From a checkpoint of a small image captioner: trained on photos with spoken descriptions (Open Images, Localized Narratives), 203450 training examples.
Rows from block 15 of the image encoder, named by matrix and row number. Each number is 500 + 50 x the weight over its row's rms, rounded and kept within 0 to 999. All counts start at 0. Numbers have three digits each. After the name is the row's rms in percent of the matrix's.
# convs1: 3x3 conv (encoder.blocks.15.convs.1.weight, 96x96x3x3), inputs 88-95, a 3x3 kernel for each
convs1.0 100:541599552566607577514507477536499511502472494485470484457397469518493489485485480477511536535465484634554592554541506498493504483478515452503555456560587436494526482493473509546547415505477451520517414556522578664605
convs1.1 104:498540479482530537418475456520498481476456466427451437460402423516476461554521484475442566392378480418508533668605635525482598517501589579615546466471462375429443503523492587431429539462446475467450477423432457425372
convs1.2 096:481461496453477498536536522539521552491492502547575519476487486515559494428474455502511589472428550561568577462487487513554462480499421496490518490532535477472504449470477476482506409453419439491454511488448505426440
convs1.3 101:536502533544509572563589624502499488525531508470470502414476552428491453439462398475460503428413487601503538492426431479461504582575675585549524552549491526523483472479499494508476482531501501513530531543556448461496
convs1.4 103:562516600547470515553470505551487521551478487553487524522542582478522501537557525542493603518422494445372413481490514497471498508490478503505521502521510479578509464524387486579485446488444461490385471523435456536461
convs1.5 100:553490537487424481517486481501497504460504495434476424516469506521503442499495482546448545490351523809688834495496483497521494435450446509540534503594501491541479489521482492472520538476512485500430534522490478447401
convs1.6 100:471522506452547525462539531510556509499530471496538484407441497458520600517594596369553619356507581365512518508467491484491553485527591471523531544595544493520466484486472435452478499513498523471406501464467480459463
convs1.7 103:524471501545511532454453482459454461499495468532471489519516446467480450414491479579486522519495558474473538477475471505463513573510544503515498515511458446414441437389429443401384472450480392435469551503496677650623
convs1.8 104:545568522523572517443498477485545567428471476398486498394407421438421425520443435455482467578528402567497382463527520492452422517495336521451472519511501454522497507539528503539546548498468548615621470488513485515471
convs1.9 102:499515482485535474585562466492505486397452457435482450465473501506484500435446459554584469518554488427483463501483447422454409438475437516529548509526472496507504482442427485448476513526488466466404514524545535587560
convs1.10 098:547539491506562615447485514542565502469478499493480566574446438554470447499518485409454440491540499503555463558543522498495473399487457617566509584599521499598544516478453522464477525452466461562540531468497509475525
convs1.11 097:587558585462424433430401455544492519494443490510530575426369419431308407432433380423477463501626491496540489460484427462455484417550462585563574504521520468480453451479508427475536403412490423484512447435494440457520
convs1.12 102:557476558514479535504416507599538564533490497509427459456525474465531522453555510454522397391485518629635594506536550460507546388399436445455477517481539532534531498475477517554528483485470393473482474597562461554577
convs1.13 099:588538511522453468536511603490471472521501531489524576513497465464414474443434492441439502410483489390523535498484502518507509450454530464509547531484495473494480548543548453415476506453479446445441523459439477420393
convs1.14 099:491508457580600559496560491439485441505569523480504443449559487444475507417457477500525523505530543551575621569523534541513586562675672411442416464404411507489484575525616586522557485469482480492534480476546448519531
convs1.15 100:443512451492562495511560534418500441496566508490582554455464472436482482398450454447533539520609575528534482525522545483491495475428484483527500476541416455482421516497523505418460484484455516511657496484531456478500
convs1.16 099:547528562474435533487511616521496550501509494498491476413504447463520505467429448424518485517540497544514571501481456493479481531473488450436448498475487629497479590581596494569521430547479439453460429516439401436432
convs1.17 102:444428443503501495556555569513548504494542532485501488504508505474504495500563546488416573496484602532527572523484490580518504565536465476436475496449494520511488466436431535529503477480494433379439515428497504456459
convs1.18 103:411447451472512537515546567447462471451467501454456496484479530518549574441513527544549553493453532531460526657522622610465514564455512573488536543480482546518496485459491484496560470428503599507602615472533557418505
convs1.19 100:465526552499549532533589551527541525432415406427423409472455463440440465383339402443511566492528543472557515590532531520471466460479449407473529414415502523450485489506517469466476491456465516516441503515503516530461
convs1.20 102:606562525525487442476472446570525550502504487528451439583543526533524548545467484487547586502476509376432436504497577502498560529567571501439542469484588489495592496453505504523528558592642473341399516468433556514523
convs1.21 101:523496500565557541541528527457512506476528486515524485495519487458550565532615493498485443590525521497435467425524486420461499471517508517540528500511594434493571458440475407426454434446487490507472518485407529559546
convs1.22 099:478440438475474453555518488444455437503537496545555527569525544506480441501401410456553454487517458496522479444480479438518519463463458519492563446547533448443438534539569626541577517549530557630606494582539415401421
convs1.23 101:564567531527526495488486417510505487462500539508506493504507444498473467555456532540507514472467420362432465464516507430455435387456454468467481463454504464518547485497473522599563610639552485498465495486520573556537
convs1.24 105:502520518497532548467509476493512515482525544513532556409573543524572531458542423495484474428489541428496497430471495436483500447493515500442446539573542419548626605472470612454460593513515550488454511452462464451452
convs1.25 099:597569452574515519544544573448456442510481473523493541461463480475443447472461437495532456498508435417400367554572537461450443429453406558605616481471498417488468425461425531567501496497511566625592489505548478471469
convs1.26 096:471459471507495506516427479546571540477560499507516459514501477472498421512533501538461437530530521425431482492487575516501519470426455425431458524534512573541543497478492460445524467472468512500456477489462496518544
convs1.27 097:511511492525509529540577614490485483481447467569550579474406393510502427507469434410423418475474490332402378332383421429481500513561599457474463481595496529530460505529538458500453437437411452514525492483515515488515
convs1.28 102:467461510513478523524550570548543573516533551457488466543470581485365470485496550382469505464433463641520523454459398484491494469515526516474497430374353469485468570537484505476475563501540480512434462511415457472476
convs1.29 098:492610589443462519468474448534545533510524498480501420475528531460545522506547509376467467349415474470541621659528532654594512563519392590561570557514486483466421455518488505515482484521480506484505536541534527509485
convs1.30 098:479544469492541568452415469563572529470527515491486502492408395520458445557509476541437571553486570505449438562432474525410440512442455529524463541564487444586561424502474471515509497517472475529526477505518505540576
convs1.31 096:519505528507560511443437401483556608424477500391400383429454455493475465531467441512560481477553500415488539493467452441411441455495501543506482512511453563510476491482502406390543435405550502475444477445482503554596
convs1.32 102:528517508542516537536496483549491499538477494488399454521567504556499396619649421531501521512455397665635562587551586589507515500516480439482505452441440444474486520467509498501576480490512540425425466411506475453473
convs1.33 097:465537505488509571481506549493494453506502503484454488461513504476443447449437405489471426463483427519493409476536463514462466486518452503554470525527494473489449526463516469423460405388412485451458498487433438405444
convs1.34 101:565502521534484480487536461532555515516550456502477400523514484434502514459545597481589537399435444487464467614543460615534512578408453569504434545546512504529495470472464473460456460442431416372420484382360492384422
convs1.35 098:473509515442436515484532534426476484415459512457468482553530485531457446438408399566519588504499519558549485594590544571542577591631644559531495487539574508519503410486459422501498456480479453453460398454437472416400
convs1.36 099:595577551507564517500485467548578564517518537529539517513485568543525506550634582521529555555566575491504481427392402542549551523548538554509514616576520514571561400445479530501495535500495485460531553507550509486462
convs1.37 100:494452476487460517431438544480493492503509504505546521498549544503562504480593523501461473531455474553492454442466517413441478422420489468521439441623507516604590515518484531540537528491500591635618422436455387404415
convs1.38 104:481490457456508439499547473496531511442493459415421400447386462481492489483463339489481516471428467567495532406505486535486433515430386498503493521534518477503514500512508513519534468497506431473372496520512630631634
convs1.39 105:511561547487518560604642605495466539444389485534484454504510509498479514505548627488476491478493470511552439474441422521504439409406438466476504458414477476487621426508459474455514466525484546625539459478529489491455
convs1.40 102:428455452514559537479494478428511500546525528567474494500535468534537457537558497508515463496532505407408415474531415470486452496499484554532453537529495436478516561571595502539527468529534522484546512506495474478481
convs1.41 100:576575574478485492509514524525507496499466476483438503426423441504503481523502521465494516448464476434463541590592491620578434531454430484539543535567515503525500487470409528491439471429398461455426491528474453527518
convs1.42 098:446395507513480538488426557526524539534520426554543535440443500465498515421403444497488571484378463595491589537517588469453525507470545572486463514459459502525513473470417445506428441451431508498496539542522458493494
convs1.43 098:488538458444471447506525526548531576525525553613603629473433374456435457525538488400481494450528485407498497503505451496536492507536532467512510468515500539510444432491512474481501478486498570460549600541658516472521
convs1.44 105:614558595497482558571586573585545537552547474467426394501478516501479511484529512540426495537482593508540634610553509559478509515444531451466444547593575540565510437423411475441436549536528437466465432419427535517527
convs1.45 096:456416432506515450450513492449473488427514465457509502520540492515525500525490498444475488495459456573572510507588480479517439468441439474549519429440461443471525471481512517547512617551563445475525459520573601553547
convs1.46 095:477489482487524517480470396432411471497466574576490558629513513496486469487460479411434475489542567580605569509464519469516467501464468499547504471574494430499468477577470493516442501469400539555514495484453534570508
convs1.47 096:454408375491508395508506449561469561496474510512486511393441423539455452594497479508512365661519346613479412423581507430552615428595678527526537691575552561510516466483482438511517473543474497429490441513522484609543
convs1.48 095:486522506433405422432489461482488455514450464490468474493455523506475510525521480496458551530519501525539462530536566552530528590536499382416457436464463390403463482478488493497487466477480521560545449494505451422457
convs1.49 099:620603641517480458450392376561559542464449451438455458494472424513456441511422436510530491470478412472511479527473437479508487438470478549523504513533472480428423434457423538596579635622604456477463441490454467445471
convs1.50 103:581601528530566512470510432463447438492515455463516447592517532565468470484494443470562512503536504631599521582559418569583508479624493478580559467462455507514443464442491490419469512414487504429525523471498492414531
convs1.51 109:522541573514530594526519462475499477515542517522548444455445492485489521466459516551466531573434509546509536454459487496466492451393501499460510553440526569440452481600502435513508497442459475574549458491509459510511
convs1.52 102:515539539481505515493517548475512463530639592515620611560458494513381470509473522518476584544513573456513579612519534613526497540490496524487478616608598507512559456508543475491558423495551391446415486488512511482527
convs1.53 099:591541530513438401512467450519519533515421480555484554496445532449395509419401475619520506494445535525485590518625607497425436422385365424476453467460433470475484466434439509565511456528460494494424555609594482511509
convs1.54 097:473465489516529519485531513488528505593603512453466400393395407471509515407455476536552557475385408536539523523490519495440507459428476509519504521517519573540524488452445570529486510485484501556541377412394482463455
convs1.55 091:491501476522469515585550572505500513523469502528472486471450409455446509372374355571615655534451473443465534532504579579484534500481459421337351450353453475439445527563449593576451523399374505524483484458496513496434
convs1.56 098:577550501555555483467505471515469482490427519386393464458584490496554507439426414494507540468476512526630667522488490555512478570466487518489605476437507530442490449490529436490501431401370455465523513499524499500467
convs1.57 103:502474492527525518520483485565504480551487461567507506553526504501469549439444541446480557493487508427437409512542549500490513482579561531569493538505479565547552475494521511468521539498539577543570495376448550530482
convs1.58 102:447478498468472469465433457573535582525476495478445463487423404448388425467429464504515411559515436597489417457412474497486639453504691558543466637517495587489458465439543500440462525508439493485509529524507432465465
convs1.59 096:373441467416415413454455445469503504489500540548518486493499610596528607489430426515480499566547543511447388528524452438491460508556515451602592483537552453434471496557478498551523495581531510566538449470453469498446
convs1.60 099:442378376536463462577517540415463418450456456454455446559601596527539530507481468450465503413507562405462471583523601578455522512412491526637560588679559517560520437523510476524485459518510470473455443439443435455487
convs1.61 098:531524528495495509519559570587554535515499520541539540498435463493438450564518482378479535462437498587530492618647619492547543446483492454442434467509482507513476497528508509564546464541518622597520514514490493455461
convs1.62 098:563565488475529543579607579600566551535480477570491503565555551504569516534581571501511480451437461529466462367353404397469427462476430498503508546594520531522494521538544508549543528500508558551516472496501434417430
convs1.63 097:477495477456507479410431456516504520501522488502481458531477527513437560538519563419478455532589520562553564478459487522454525576547562462504539465494513538543460512506567524497545456422471536453498626545580561518572
convs1.64 102:506542530498553514504566595539540556543501498524476482499445529473469521500483512456507424448551515439500413453456562451479645475538702558623583515533566566541543523521523533480501528454492513543523430466493444482477
convs1.65 105:496493450476486473451445410451500494471536508549515464505439467482440538544508531475471485506523476548539479436419487486406512549479579604597663613616653643592634400439411464518536454445500481468442536546496515569546
convs1.66 104:496464474495501508543560571606569563494489497469490455420450358465507472451531464494470431485478489518528494501489473431384455441380461539502438547543463511538472511448448490423472460431455647583618541483507505477496
convs1.67 099:600584554536525516526476476439505489440475472528552561485520476499489515464501535598492544535478426636506476429379377537485552591603603468578469511631539421489448499480483502459437497588505440446460466512477456487438
convs1.68 101:587540603495487544563525582501494490482438444598549567474474559468479518562600587421494486465546523411437445411440435465542476399402415473492531499513535534471531438443437486491481438467477448509509492505480461457459
convs1.69 102:393428444470527505438494485485485472495495483507508532445415436503469479558503488477556468390540450359479440485532471508533483541544512466435471501462503548560568472429518562442536528437474493431582505330551555500591
convs1.70 105:490517412448464459520511435502508519472490527522517480449517435559554491453520444391478474440541557530535485485520445484495479510514435431481491386465469467534479496502475466467525524532493559503567458435533425442409
convs1.71 099:438410404519549513448486426453498443481532513429456439433450439477501464495508496503599457439518472506519500458472428517520486475492419543553563561564551506432465635538505565467506554510560457472466470488461461450555
convs1.72 100:423482452480472468490536545504472500496498463505482489455409435466470500504491521451591549454599566395494485651579486508516492513476483556464498498408460573524507500505565547542550479449495543456484558458454412390429
convs1.73 098:478526474483588462463558459509521478460486473532576532448511506444485500487479505574489475547490424429441510421456444458553519505553496528638566435512492396397494521501509473496536470502467513461518458395467484474523
convs1.74 099:535531521470499461542534499471521461448532465514538494513543600550483557463420501634452532591448456523484487414507526454401433500446545549478522500472528540484513483596489476539507483446429481571419429450498488450532
convs1.75 095:589579601551528488584533475408492523472558574516597564516501517488505453422419416433485530505526551503493508472499452533606559472533627480441482488559524457472500517497437528463446588546481585537516521462495481468449
convs1.76 103:502480451493519497546508529365419455441497529485512528562499544565567583527558578531489458502521491479516539472508491491544573464506566454467443493541521457497523457564563468545502439498486463502525487509484428490455
convs1.77 105:498509473494519491529506503480497488544552525547559521393460426488527470472481408551512453460458467442444482460514480460524425455485439641605608616591622585621685482471490437460464463463493450521574438554567399480525
convs1.78 110:555508522528502508532523584484505475505523476524526572561558481557536539450431486509456568476429474538517560536493610495494476466528462482600614498659584494531487458509533481485466392453434558550545516535550496490511
convs1.79 097:436514520469491537457496520493543507499555550485570582530496487477463501468530477406428490543508521483416455460460498520464485453473394619486473529517548495519548529471406536470470552483440523478488504466475524545495
convs1.80 096:564542461475426419534515580495528531501510538547532600434488451451509459439518507521510485513482455544549544511509512540539535522518562497526466515526466465455414477435449518475517450508494526492422533468444511479439
convs1.81 097:555603589530516496514542528510452542517471509471409486408480451478503499462477492442451435423430417579529500482538561540505505514611553574644512622589567617581564489469508505482466486508476547526515483479486497432477
convs1.82 096:514479457460498476449477430518509572494438549488498506613593612630620558581557451572567653588453556563455533579498500519445427547519435414470488431386460448468488449551555495524522455497515479557562466515560490516556
convs1.83 104:512541570493524510490518523537474501452420472493546542534510525604518511547525511379423469487532492470513491518591548540552638495596688516515497536563544474541506401363321445477473483489470610676552602667635468519475
convs1.84 095:465493527434478485404435526524456480503454451488472477577542546463440522388402462592576503450474494482482467512488457488498527436443485491462455411410472473455460491440435528490487469428485461441488519540480522551513
convs1.85 095:595636514517573497451509391472519490544550485494500419531544492434520443426426416422421475439525528453572596495421444536483485543367455483516463451494464477407440514512496457435509453415447450492513563493558528483537
convs1.86 101:535585663549519587509520540489484542497437471490484518461487569409512514497509539471541508546591452473499415494508435514538468464432418444547575432498495520516550541491417560466459534518493586559572484523503626654558
convs1.87 094:449471537422499584426502558500483458457526496496500468439501472470479482404498445360428417430437494509554606566545498593458513543419431464476479488526513452537509444491503470504478531494508502485482500490408444377423
convs1.88 101:601595554519532538486535537520474470559508528579546611517494452515521457565622579416394491465425558478450501531521521545542506520523551490499473511439435532473552437437422443435438509456455435498500468553514531528480
convs1.89 099:461461408493483486520521455552531547496497522486436426564460539571523502492529514479375376532446452605481392445426450384467554444500571629600581559631536480546494442583514462562519493544522421545424417502509494504490
convs1.90 103:424380493461422518527486527416464472446485496518556528460391432507491443513515478496495512570525578439447563655713769535469558622609628495474500435333412486409375539532537496507569481451489452480453494507431493461411
convs1.91 099:431411397508483434444413403539509545556567623546557579467563500479560508456515445476561542467566543548678568530640581474520530485634560499499482507516525477562464585550510541561503488491459508542557477511483529462451
convs1.92 099:500455422476540516444518488459459497493475512495461536486475436473471475507471499598564526503498474468506451513503526496477558518457575414496548416416562473459492479506505428467452398490459544612589428399469450453547
convs1.93 100:568629554508582549476564445440519480397563511379506428614587544573603579471571579475499496565529505541547550474445510554555571615610628472478456466545469444499443494526502446455442504461459476531474472493461561511462
convs1.94 101:491525506498523513454495471479443514504461528490422440471552541427531511432502493415480480472572495439575508505490508537513508489564602504484549524455476554430397440406497494455516523492471572544578554584582476448486
convs1.95 098:481492466477449464471481488548600485550571501475530495413461488457470479487488506477366409516460471523569552476465431524453475587531545478512512465511517514500475524547479496500488493531520472437427519495542382366391