A small image captioner, trained from scratch.
Model: 4.91M parameters, encoder norm batchnorm, encoder activation silu, encoder widths [128, 224, 384], decoder width 192, decoder activation relu.
Training: muon at rate 0.003, 14300 steps, batches of 128.
Data: 203450 training examples, 9.0 epochs.
Rows from block 15 of the image encoder, named by matrix and row number. Each number is 500 + 25 x the weight over its row's rms, rounded and kept within 0 to 999. All counts start at 0. Numbers have three digits each. After the name is the row's rms in percent of the matrix's.
# convs0: reduce pointwise conv (encoder.blocks.15.convs.0.weight, 96x384x1x1), inputs 256-319
convs0.0 103:525475528510457474516511508517490493490478487483511481479485507497449537504481505521540486495489473495488550463490508485496527469470528490526479448507485470484541487492482490487498465536513492
convs0.1 102:506490498498587508495490482508518525474502520497453498476505489517543482506530556478508502530520467481462509513499513467487489524494496486497568552488466573503483509474494534491447504507468494
convs0.2 100:493502531477504450488476485518513494454512544497524471463475429493474597500476476509508524514519525477508491475546481476531514525512457484473534527489470474473506476479503495453581492539458497
convs0.3 105:463509523443496445468453511495491501496492510485496522566522530509485465523524488483523527532454471488484517513522511527484539545497478517506514469472500510515507476480472530492464525511520517
convs0.4 099:477457471512458504510492501497516495542477509482494483477478494516438493497524511517521493489493474488506454496492502511503511472483450491517533412484497533453481503504488507543475466499544496
convs0.5 104:495469478499493492497470530507516502494500537507490481481522571499477495496512536536489500475503466488504508476523527494488526475541480507506495468515482475494515460510474505498536491475487530
convs0.6 106:511487406472489521477454484509498561466514488491490505468504492532537525491504494451490509473481533518493487506496501479521496516506486468493476490464523511478501497492538466447537501489503499
convs0.7 100:492526495494466543522486476478502502505498531501487511522481479493478517488506481576530454486532553526522488504508459546458515523539479515522469509509521479507499497504473500472525542502482471
convs0.8 103:498537477533499479533509514493469491514506486475504510532450505505499497471541485493486472487518480488462563476522499461509515515523485485495587486505516530458476466492517509491469483499516484
convs0.9 106:519451486487516485481505488474464491502517503505503501514481475521470516492510485569489523464546526464512506542482492545525484455506474482507541492509467505494542516468489499525518494482510516
convs0.10 095:465487493499481499467495552478524500520508510484497491452494457510559483505494495479527454522494497470496501458472506512502529495506528465536511498460510480465506493549516477533483482458478472
convs0.11 102:482522527477526507510528524524499551508508497522514480484489466496558501475504457522507479536525450489519459525492510505486520491503480533471448460501503506487489475499559454507465457535513488
convs0.12 093:502492483494521511524469523501513480473501490507535526490512455493475507484489475524522492505509542474503553537505523528507495483513562483525501512506500534467477548485485475519519535518494505
convs0.13 101:492504539420512509476486473489490521477494502508478508541522449442529466520492552502490526500562485496517490511517489503528467486509506503525470496479535494513511475484496468490454480503501509
convs0.14 097:509547467538543508503549537512525534506481476486490469492459529510526492479504482500497517496519455501482500509499497489497494473517504504467490499498480485496511542487547492532492523508493542
convs0.15 101:484499484525455562478475487506515507504516432510553497490507523501507504524492481475472514513468517487523466466480485505481493469504520531547467575520538527510524484527517515438522473483522507
convs0.16 101:473514548481475504501478520496524509493488500496496504499540507469498478509494530494459506479521486460499506510504522467504519458491505503522486465525506510483483463488491513498546493511457498
convs0.17 098:518468465472585492532472531474470515495479527505484485489494508477542513496475504488474500494495481480516489487474497508480511483483496509492476490512481523488533475489518524473483493501473504
convs0.18 100:484558479500451477512519503479493505480481507492482494487465545473465505497478464516509509580512520539495502535470480529513493523530504489454475548525507452519549514512533524496509510502491458
convs0.19 092:517493521499492499495491475500488506456516494496509498520502506443479496491508500486485479479511470486521501550505486495515591450506531483504471510475533514498516493474482531514534494510529514
convs0.20 106:483552509525467476482514525500517481410507528504511503492485514495486503507487449495519502539488501548479509507510499495482498526531474497499469565470435459511506514518474510490479537512489511
convs0.21 100:498511480441492434495522484446487499447484508518518496520443517467523499517492481490504493535524491502509508463531519454502488482488500511488504504498506516474514443518519585534499444520523475
convs0.22 094:507493568520470500503438501490501488546510521534505523497508527505495527527489484472487506479491538483497493509491491510486500526452487508509522503510500512467458503480488497513476500517499488
convs0.23 100:471517488473569522515486482466482547503505558511505492502496491499463530514543503467505507525521495480504490476506499486500502489463491462499488517494477504476485495497506548511504456500485500
convs0.24 093:529525562501495478553500474504525469498514541493511497460524466509543502507498497512520470487518522524548596479510491485467520505480543480467514518469446522474536475508479488505493481493495510
convs0.25 093:461498517494491506464516490481488499508465526469477499499496505512519472540551511539485512488511529489484499486533550495478515514536519488513512488505516517552472498489432509522548517506485473
convs0.26 100:498554538491506460524450481475514501506509503505505488495479497532468515505501489470497468501460555518501525513499476536486551481497480497551502518502495497527489475464472508429466455485476485
convs0.27 107:532482483489509458461506514539488513519509572474500490482499554517491472501485500492514494488504511514555480485512536497510497468508479479505469476545517512476532467501476485481450476507449509
convs0.28 096:473493484486474497498485489498493505449514493489474464462460478490481511508471517535475494441514497494545457523534515469489510479467519513536513500458547531493474485535519474493519548492504495
convs0.29 094:489509466513529516498497467478504458470501495490485499448520470537490515507465549481476458505539471498465500472492498523476517467487573490483511509513568602474521509519504522523495489518494503
convs0.30 102:522491491489516537478495479513490520460507456473499511498528481518528461509501512456498493485452474464474570508465490544512466497505485475483514459522505467491489509522526500487480505504479495
convs0.31 097:440479476475493436526457510474467503527491481523464511473499535507513486544473475480490459486528496493480469485448494504482495487536469534493470489504499505469503473493487484478504494503461474
convs0.32 102:456500465487485507502456481522516527480504499471498503510510486507539480478537509445568482503520464474495518532518513486504446459475491491518548502476473491501532502512557461466437495508493463
convs0.33 097:514488577512497492507477500501507492509520488483503497500532494504453485500508502487480510519488465511494496492499513466492555474471498513523535524477526504487497524493524455462503482529495481
convs0.34 098:473493513482513513521479519532481532506542520543491480480506452520505522531489527493484469453567492493577499501484545504513503508488523474505515492499502469490529509508548498504467520505522444
convs0.35 093:494527475490494508507455500486496442527475458512482491501491534538580474444476481466489459470484470473549548496524504506493482446502494557481499467473491512496475481499482572484497482504504527
convs0.36 100:538525504476503498478503470513472498484514466505493495465501442482486470486514482502484533496521489510493492504510491483499473564511560554497492528495511479516505475481540486527485503503482512
convs0.37 103:455512503475545484547494494448505495520493507549500510512509503507474504483492469516527520564498526515505494497511519507485495529496539494513471484465483501501489488513530514495492573499509533
convs0.38 097:513485528526484502543500493486500480458492480487489499540503444489462500529492501514548445519489443479476472523503508523476480611458504491523512488513604514462531509485487537548473516464522480
convs0.39 096:499498481506445540497493499514548503484503494466488506504465556482495465492492497516493508506458488502483512505486503486512476471476537538493514421535465499543481461490520497413573547474488467
convs0.40 099:503507475484489492543461486512578486503511483487510519486511511534503500500525490559484509484491449542472498521470521497486490485500531519509544516542504537511520498520514521467577473490500527
convs0.41 104:467510481493462473521453488518505460511511533499530487499516476506520494468478502429482478492526440492459500474498493490499514492492524489490508495525502464490519498503491543460495527514499532
convs0.42 108:531468500497467453511513499491461449481490519522508506488508538490470509493494506503512490426491499522495498490473534508459496488507499451498504539497505524486493487500471501460513562463507537
convs0.43 104:501521539538520505500519504506490532509506535521496476489486485525490517510523457459518484477463451511490483467504485511474479483507490482473487489474463482482482507493510509494528510482475500
convs0.44 094:476487532489511476480522517513497492507504479460484506489450470509519496495502489504498494464475464512473471487498500492484484462520507505532497490534446532451477500458464530453511481505513478
convs0.45 104:518473499503507518474518540528482490492523496486495486551465474488473490521486543506487504493498488501472518517537496540482515488486523520484452530573491501458487503475480514547529472482497501
convs0.46 098:523486489492538512504517518504493542506511485476513483491436458541469511534510512451549519496466526503503493480508514498502494472500516523544504487531486507491491525477496494503534486496475511
convs0.47 103:504476486488518555508474529459452502522508546510507503525483477523560495505477471495533508491496542508531517490495517530462492469510478513490475512509427461482493497474486514517511508501529496
convs0.48 098:486501475502483497481467492483461512486517472517516473515494480440478460492487510497447548476495486465467522522546507482486442453503505511480468479488488497554505488486499476523445530479499470
convs0.49 106:481463489520453515481452488476513500458513463529496484516487486501522555517494512484511479466473534505466494502505487523520499467497498504470480516482482538501484475551514579495590518515518508
convs0.50 095:524509525523495537482494509553486477502581484488506462499455415493450453490479554496463560518496494506522480492496502487459506493497557487493495527492513502514442463505517459534550464517492485
convs0.51 102:513493506471503509493517496495472520503493520514515498494503544511492508506509496504523483503472485497512519510492480570514545488518470487494513470477476493499505487500440493493489525498471512
convs0.52 102:461487532493500480556499500475508486584474522481517509526472518462534475492495501501497517485520487518482494518486516486464495523468483511501485459498459499511493500487488457465488471506477455
convs0.53 102:500481484509477497480506495490481499506546467440522472493507490470447524504492500494482462485469470484508490489536476492506535509477450478498529524496474505483478504487493505487414509514489501
convs0.54 105:496482487502483488513497492506515493510476508520513521473512475521515533506541471492509559500472502466504505478485520484496511492523502483521495471485523520466515483502499496476469527523466475
convs0.55 104:514472514459567487517506524475485550497495471482538513530515492492490478515518493508508467491488474508493474470472485491487481527517488476515488456510540485488486475503479565456492484484496466
convs0.56 096:508504488501503491483504488491521543479495530491501520527494491486508468488543479481510505513487431493486497494506504503485449541513483508504495502548589508504513488476490486481466482523526491
convs0.57 099:511501548535477524525501503495554495499493504514511479491488526501510462492517476530498479574475537484479497462469539468506469475542499456499540437548482525498470503536516507499524482540466497
convs0.58 101:472467476518504489505463522485453486479521487509506512536500523516479519520497493510488570568494502468507468471504489542516504498483480499513505488486510465515501496479477521511521492510488528
convs0.59 108:538497540490479558488484512505522526503515471469511477483500499523548484511431494481491495504481568490461479522494503440489527479495502471464477489500482500538492519488503547457524532493483496
convs0.60 102:524491521534507485496535493489547473521494484460490496472482494465464487465501532495524447482522490517485477492490479430523536521488515496481496467488458451488502490470475471438552549479485512
convs0.61 090:529500463503504489507477502465497525481485520485479476485479536496514512473546490527515499498554500480500495496516504503470485497525457527487528498511468489524537466489503458485508528474472516
convs0.62 098:500493469498529502485513495503496527520504505476519496491479482507548500502511544483477513510500511454498496507475502501453468473472480539492462523494486513505493484526488492441479500499486526
convs0.63 099:512482526478511513494536524492530502525469490493493487497515500492532485486474491514482503480502519487480462498487519501480541472515476525459467562460454481534494540567511455476474476458508500
convs0.64 104:488587456497574496463554485508506466533500488506500507494498493508496493496498475525499529539465486549510529531449472494496468505481536503514478536468520526512480518491511544496509496506501504
convs0.65 092:520489493480478500505515501476507530498534537489522475518496512502525523529530496502464502472494525454494508524466508498516493474525522482475462513503484493518483483494504481492479508508470573
convs0.66 099:455485456496538465477505427489484485490503509495485483512483494451496480507493476489506508472501502517499458502512466519498467502504509492485502520496498450425496516519479470515506484503466469
convs0.67 098:511484515518484492501499496470498470489489501465499534514503505487486484491506449496516539540476490488495489481498495528536495483556487514484517478505479519510516500519500545505481482528500473
convs0.68 105:501497454499523497501555515475520458487510515497502465500456545495495506482514481537498510508505505477476477526505511511517457541522484529461523441489563487485519495497471509489469462517460479
convs0.69 092:511520503512515449487509522513477496525514492494482500476552496491475486488450472464516494518531516510509478464484516481492492487489507501500453486475466486491483527458502524541498498477500523
convs0.70 102:489508476479470552451542513529518475469481520510519472486486498520573486492485533500507522556474534493498514537517511517477468487473510542512531473494458556497523516498504537477443505485551508
convs0.71 097:432502524524496530461517524467490467503511467486491489468424513502512457494496513496495534475490498495501478417457513474457474462494543499524481501523464508486490499479513480521488488491480476
convs0.72 104:527518496531568487524490496455461492483496572470496488516483460476498514476540513486509515496495509515505491502514505535509472511506523493490515470504501495506493522487512484536466518505478470
convs0.73 101:530485526505503550500487483499482511473483483508490487500497457481493495500480538508510489473456496484545498496502564514439544477492486535505451493522488480503480505528498489505516568510479486
convs0.74 103:491510521468475480504492488512527495558499530505498540492465500542473493507490476503499486534518479485486507488490544492492531491495509486501503537539513474479521471525527473471526525513494479
convs0.75 099:514463531481498486481516513519487577496513483516483493511512475504536532511513467535503489456502464508508502534493507509498545496560479501514486480511459517446508520519500514530491477485497501
convs0.76 095:505479513505517480498495491483511472491513513514496511522471478507486483498477490516528497498468439484504495499506495502478492514503482528480456458464459504440573489480493477485433475524496495
convs0.77 093:492487474497511479480456505516494566504515541482519502500564521426462511484494469545507467486493479478472552505487495515479478498497502477488536448463447473489520485488532462435491510533481491
convs0.78 104:516461483493470450498472496497467464452492474500529516478471518507465501516577551503504494455501506491498458471499508463487495497516515498533532542484514509480530513518535536493477516501516475
convs0.79 097:491462541509505480525495486518534526482549522532492498516525536507512503483476454539492503544538448513486545555500494532513526476549521505522497505500459536539528493519470458480486462497500530
convs0.80 097:487471471438441494484498501493517488470481485522489463498474493519545508477488473529493537505425533495499508542520492502473497516524452564487519513512520500491478489470495466508534496434527487
convs0.81 105:520489497537461489475519542488460498479519517518509498493520512483492495528519475461489467501469518446513485479468480434479508506487520488496483505454531498490474516464460491497489487498524468
convs0.82 102:488536495539490487531513473493470476560501485513524507485472484499470510512490429446499504494516516527483494505464526499495465469456466541498519486487472525465495485495517534483586482524476517
convs0.83 100:478490518500528524515458482517517461518525532485530492495471480462493461475487492509479509487516474463510508528486501469504464553517417509482516467518489486466494474482530459456476511511457466
convs0.84 099:516467472513488513511500500506516489481494453520500474511495510515479516491513522510518453531534523485501491477523526487476513524467510492473466473491498505506488472550477503501472478487493505
convs0.85 099:457460514493494489483537482491485526580473512497509492529438478531496537482491443550513499488454465494533492503486486565500492489478477504498504526480438509527473472521475487491474505506521496
convs0.86 105:496466553503498524500464536510509487499504451499521487551500549517508507508504458484508526467487483505464505470503499515477493474526467466528468511465509506533495510513498478506480476531504514
convs0.87 098:470492587552453502527479489495469524479519496523536510504506526515467519483511484550502483468489504489484486532512493517511547462471477494492574481484520539445482514485495532475482470507480473
convs0.88 100:529503459515461515511510530513470445508529509522485483463459516501496485488504430501553455506491494482476467499500506503488492476526514463480514497495476493425492485455507497510504511474471446
convs0.89 094:428468511468508497478465492498501507526505452490480476518491554511537494497468473550491501492472524490515478513470522509493471507517524443465498478492514546496453491495455494483519463488487499
convs0.90 099:493489526533498466488514506491510445518491513549487500508518469466442502522490503480557508495491492456483479509496491519551510524499486526581519533497486512469450499496497510453508517495521513
convs0.91 102:487476493494509527492496461505504513479495537506533478529490502526521459520528510509527476501464525478444477506492499546508454552443608493486526490485486474495487517483529472504470538481447515
convs0.92 098:506455486564546505497580500499489522427511499493514518487502545540549491499498466484505486552497455486496458512509505477501429512471505502497511521497487516492536484505481484481444507477519537
convs0.93 108:513461462489466460469472495524509470475502485509462501487526499522447486498549468512497452521522507502485484539506500485523508515501533509458505493539460505477461496488484467466486492516502513
convs0.94 101:503530469487479498500476505517465524487484472501483524513453477534476533510505506516516510530489481470465475489532541481512486507489480520497445491540530505530495546533507514504578501519529510
convs0.95 104:481503540508532470497497532476462489496490487460467472496493502554515499477483476498483501490531442477477498483519499456473512461481517451482446499485457477497480504483491507515608476479525473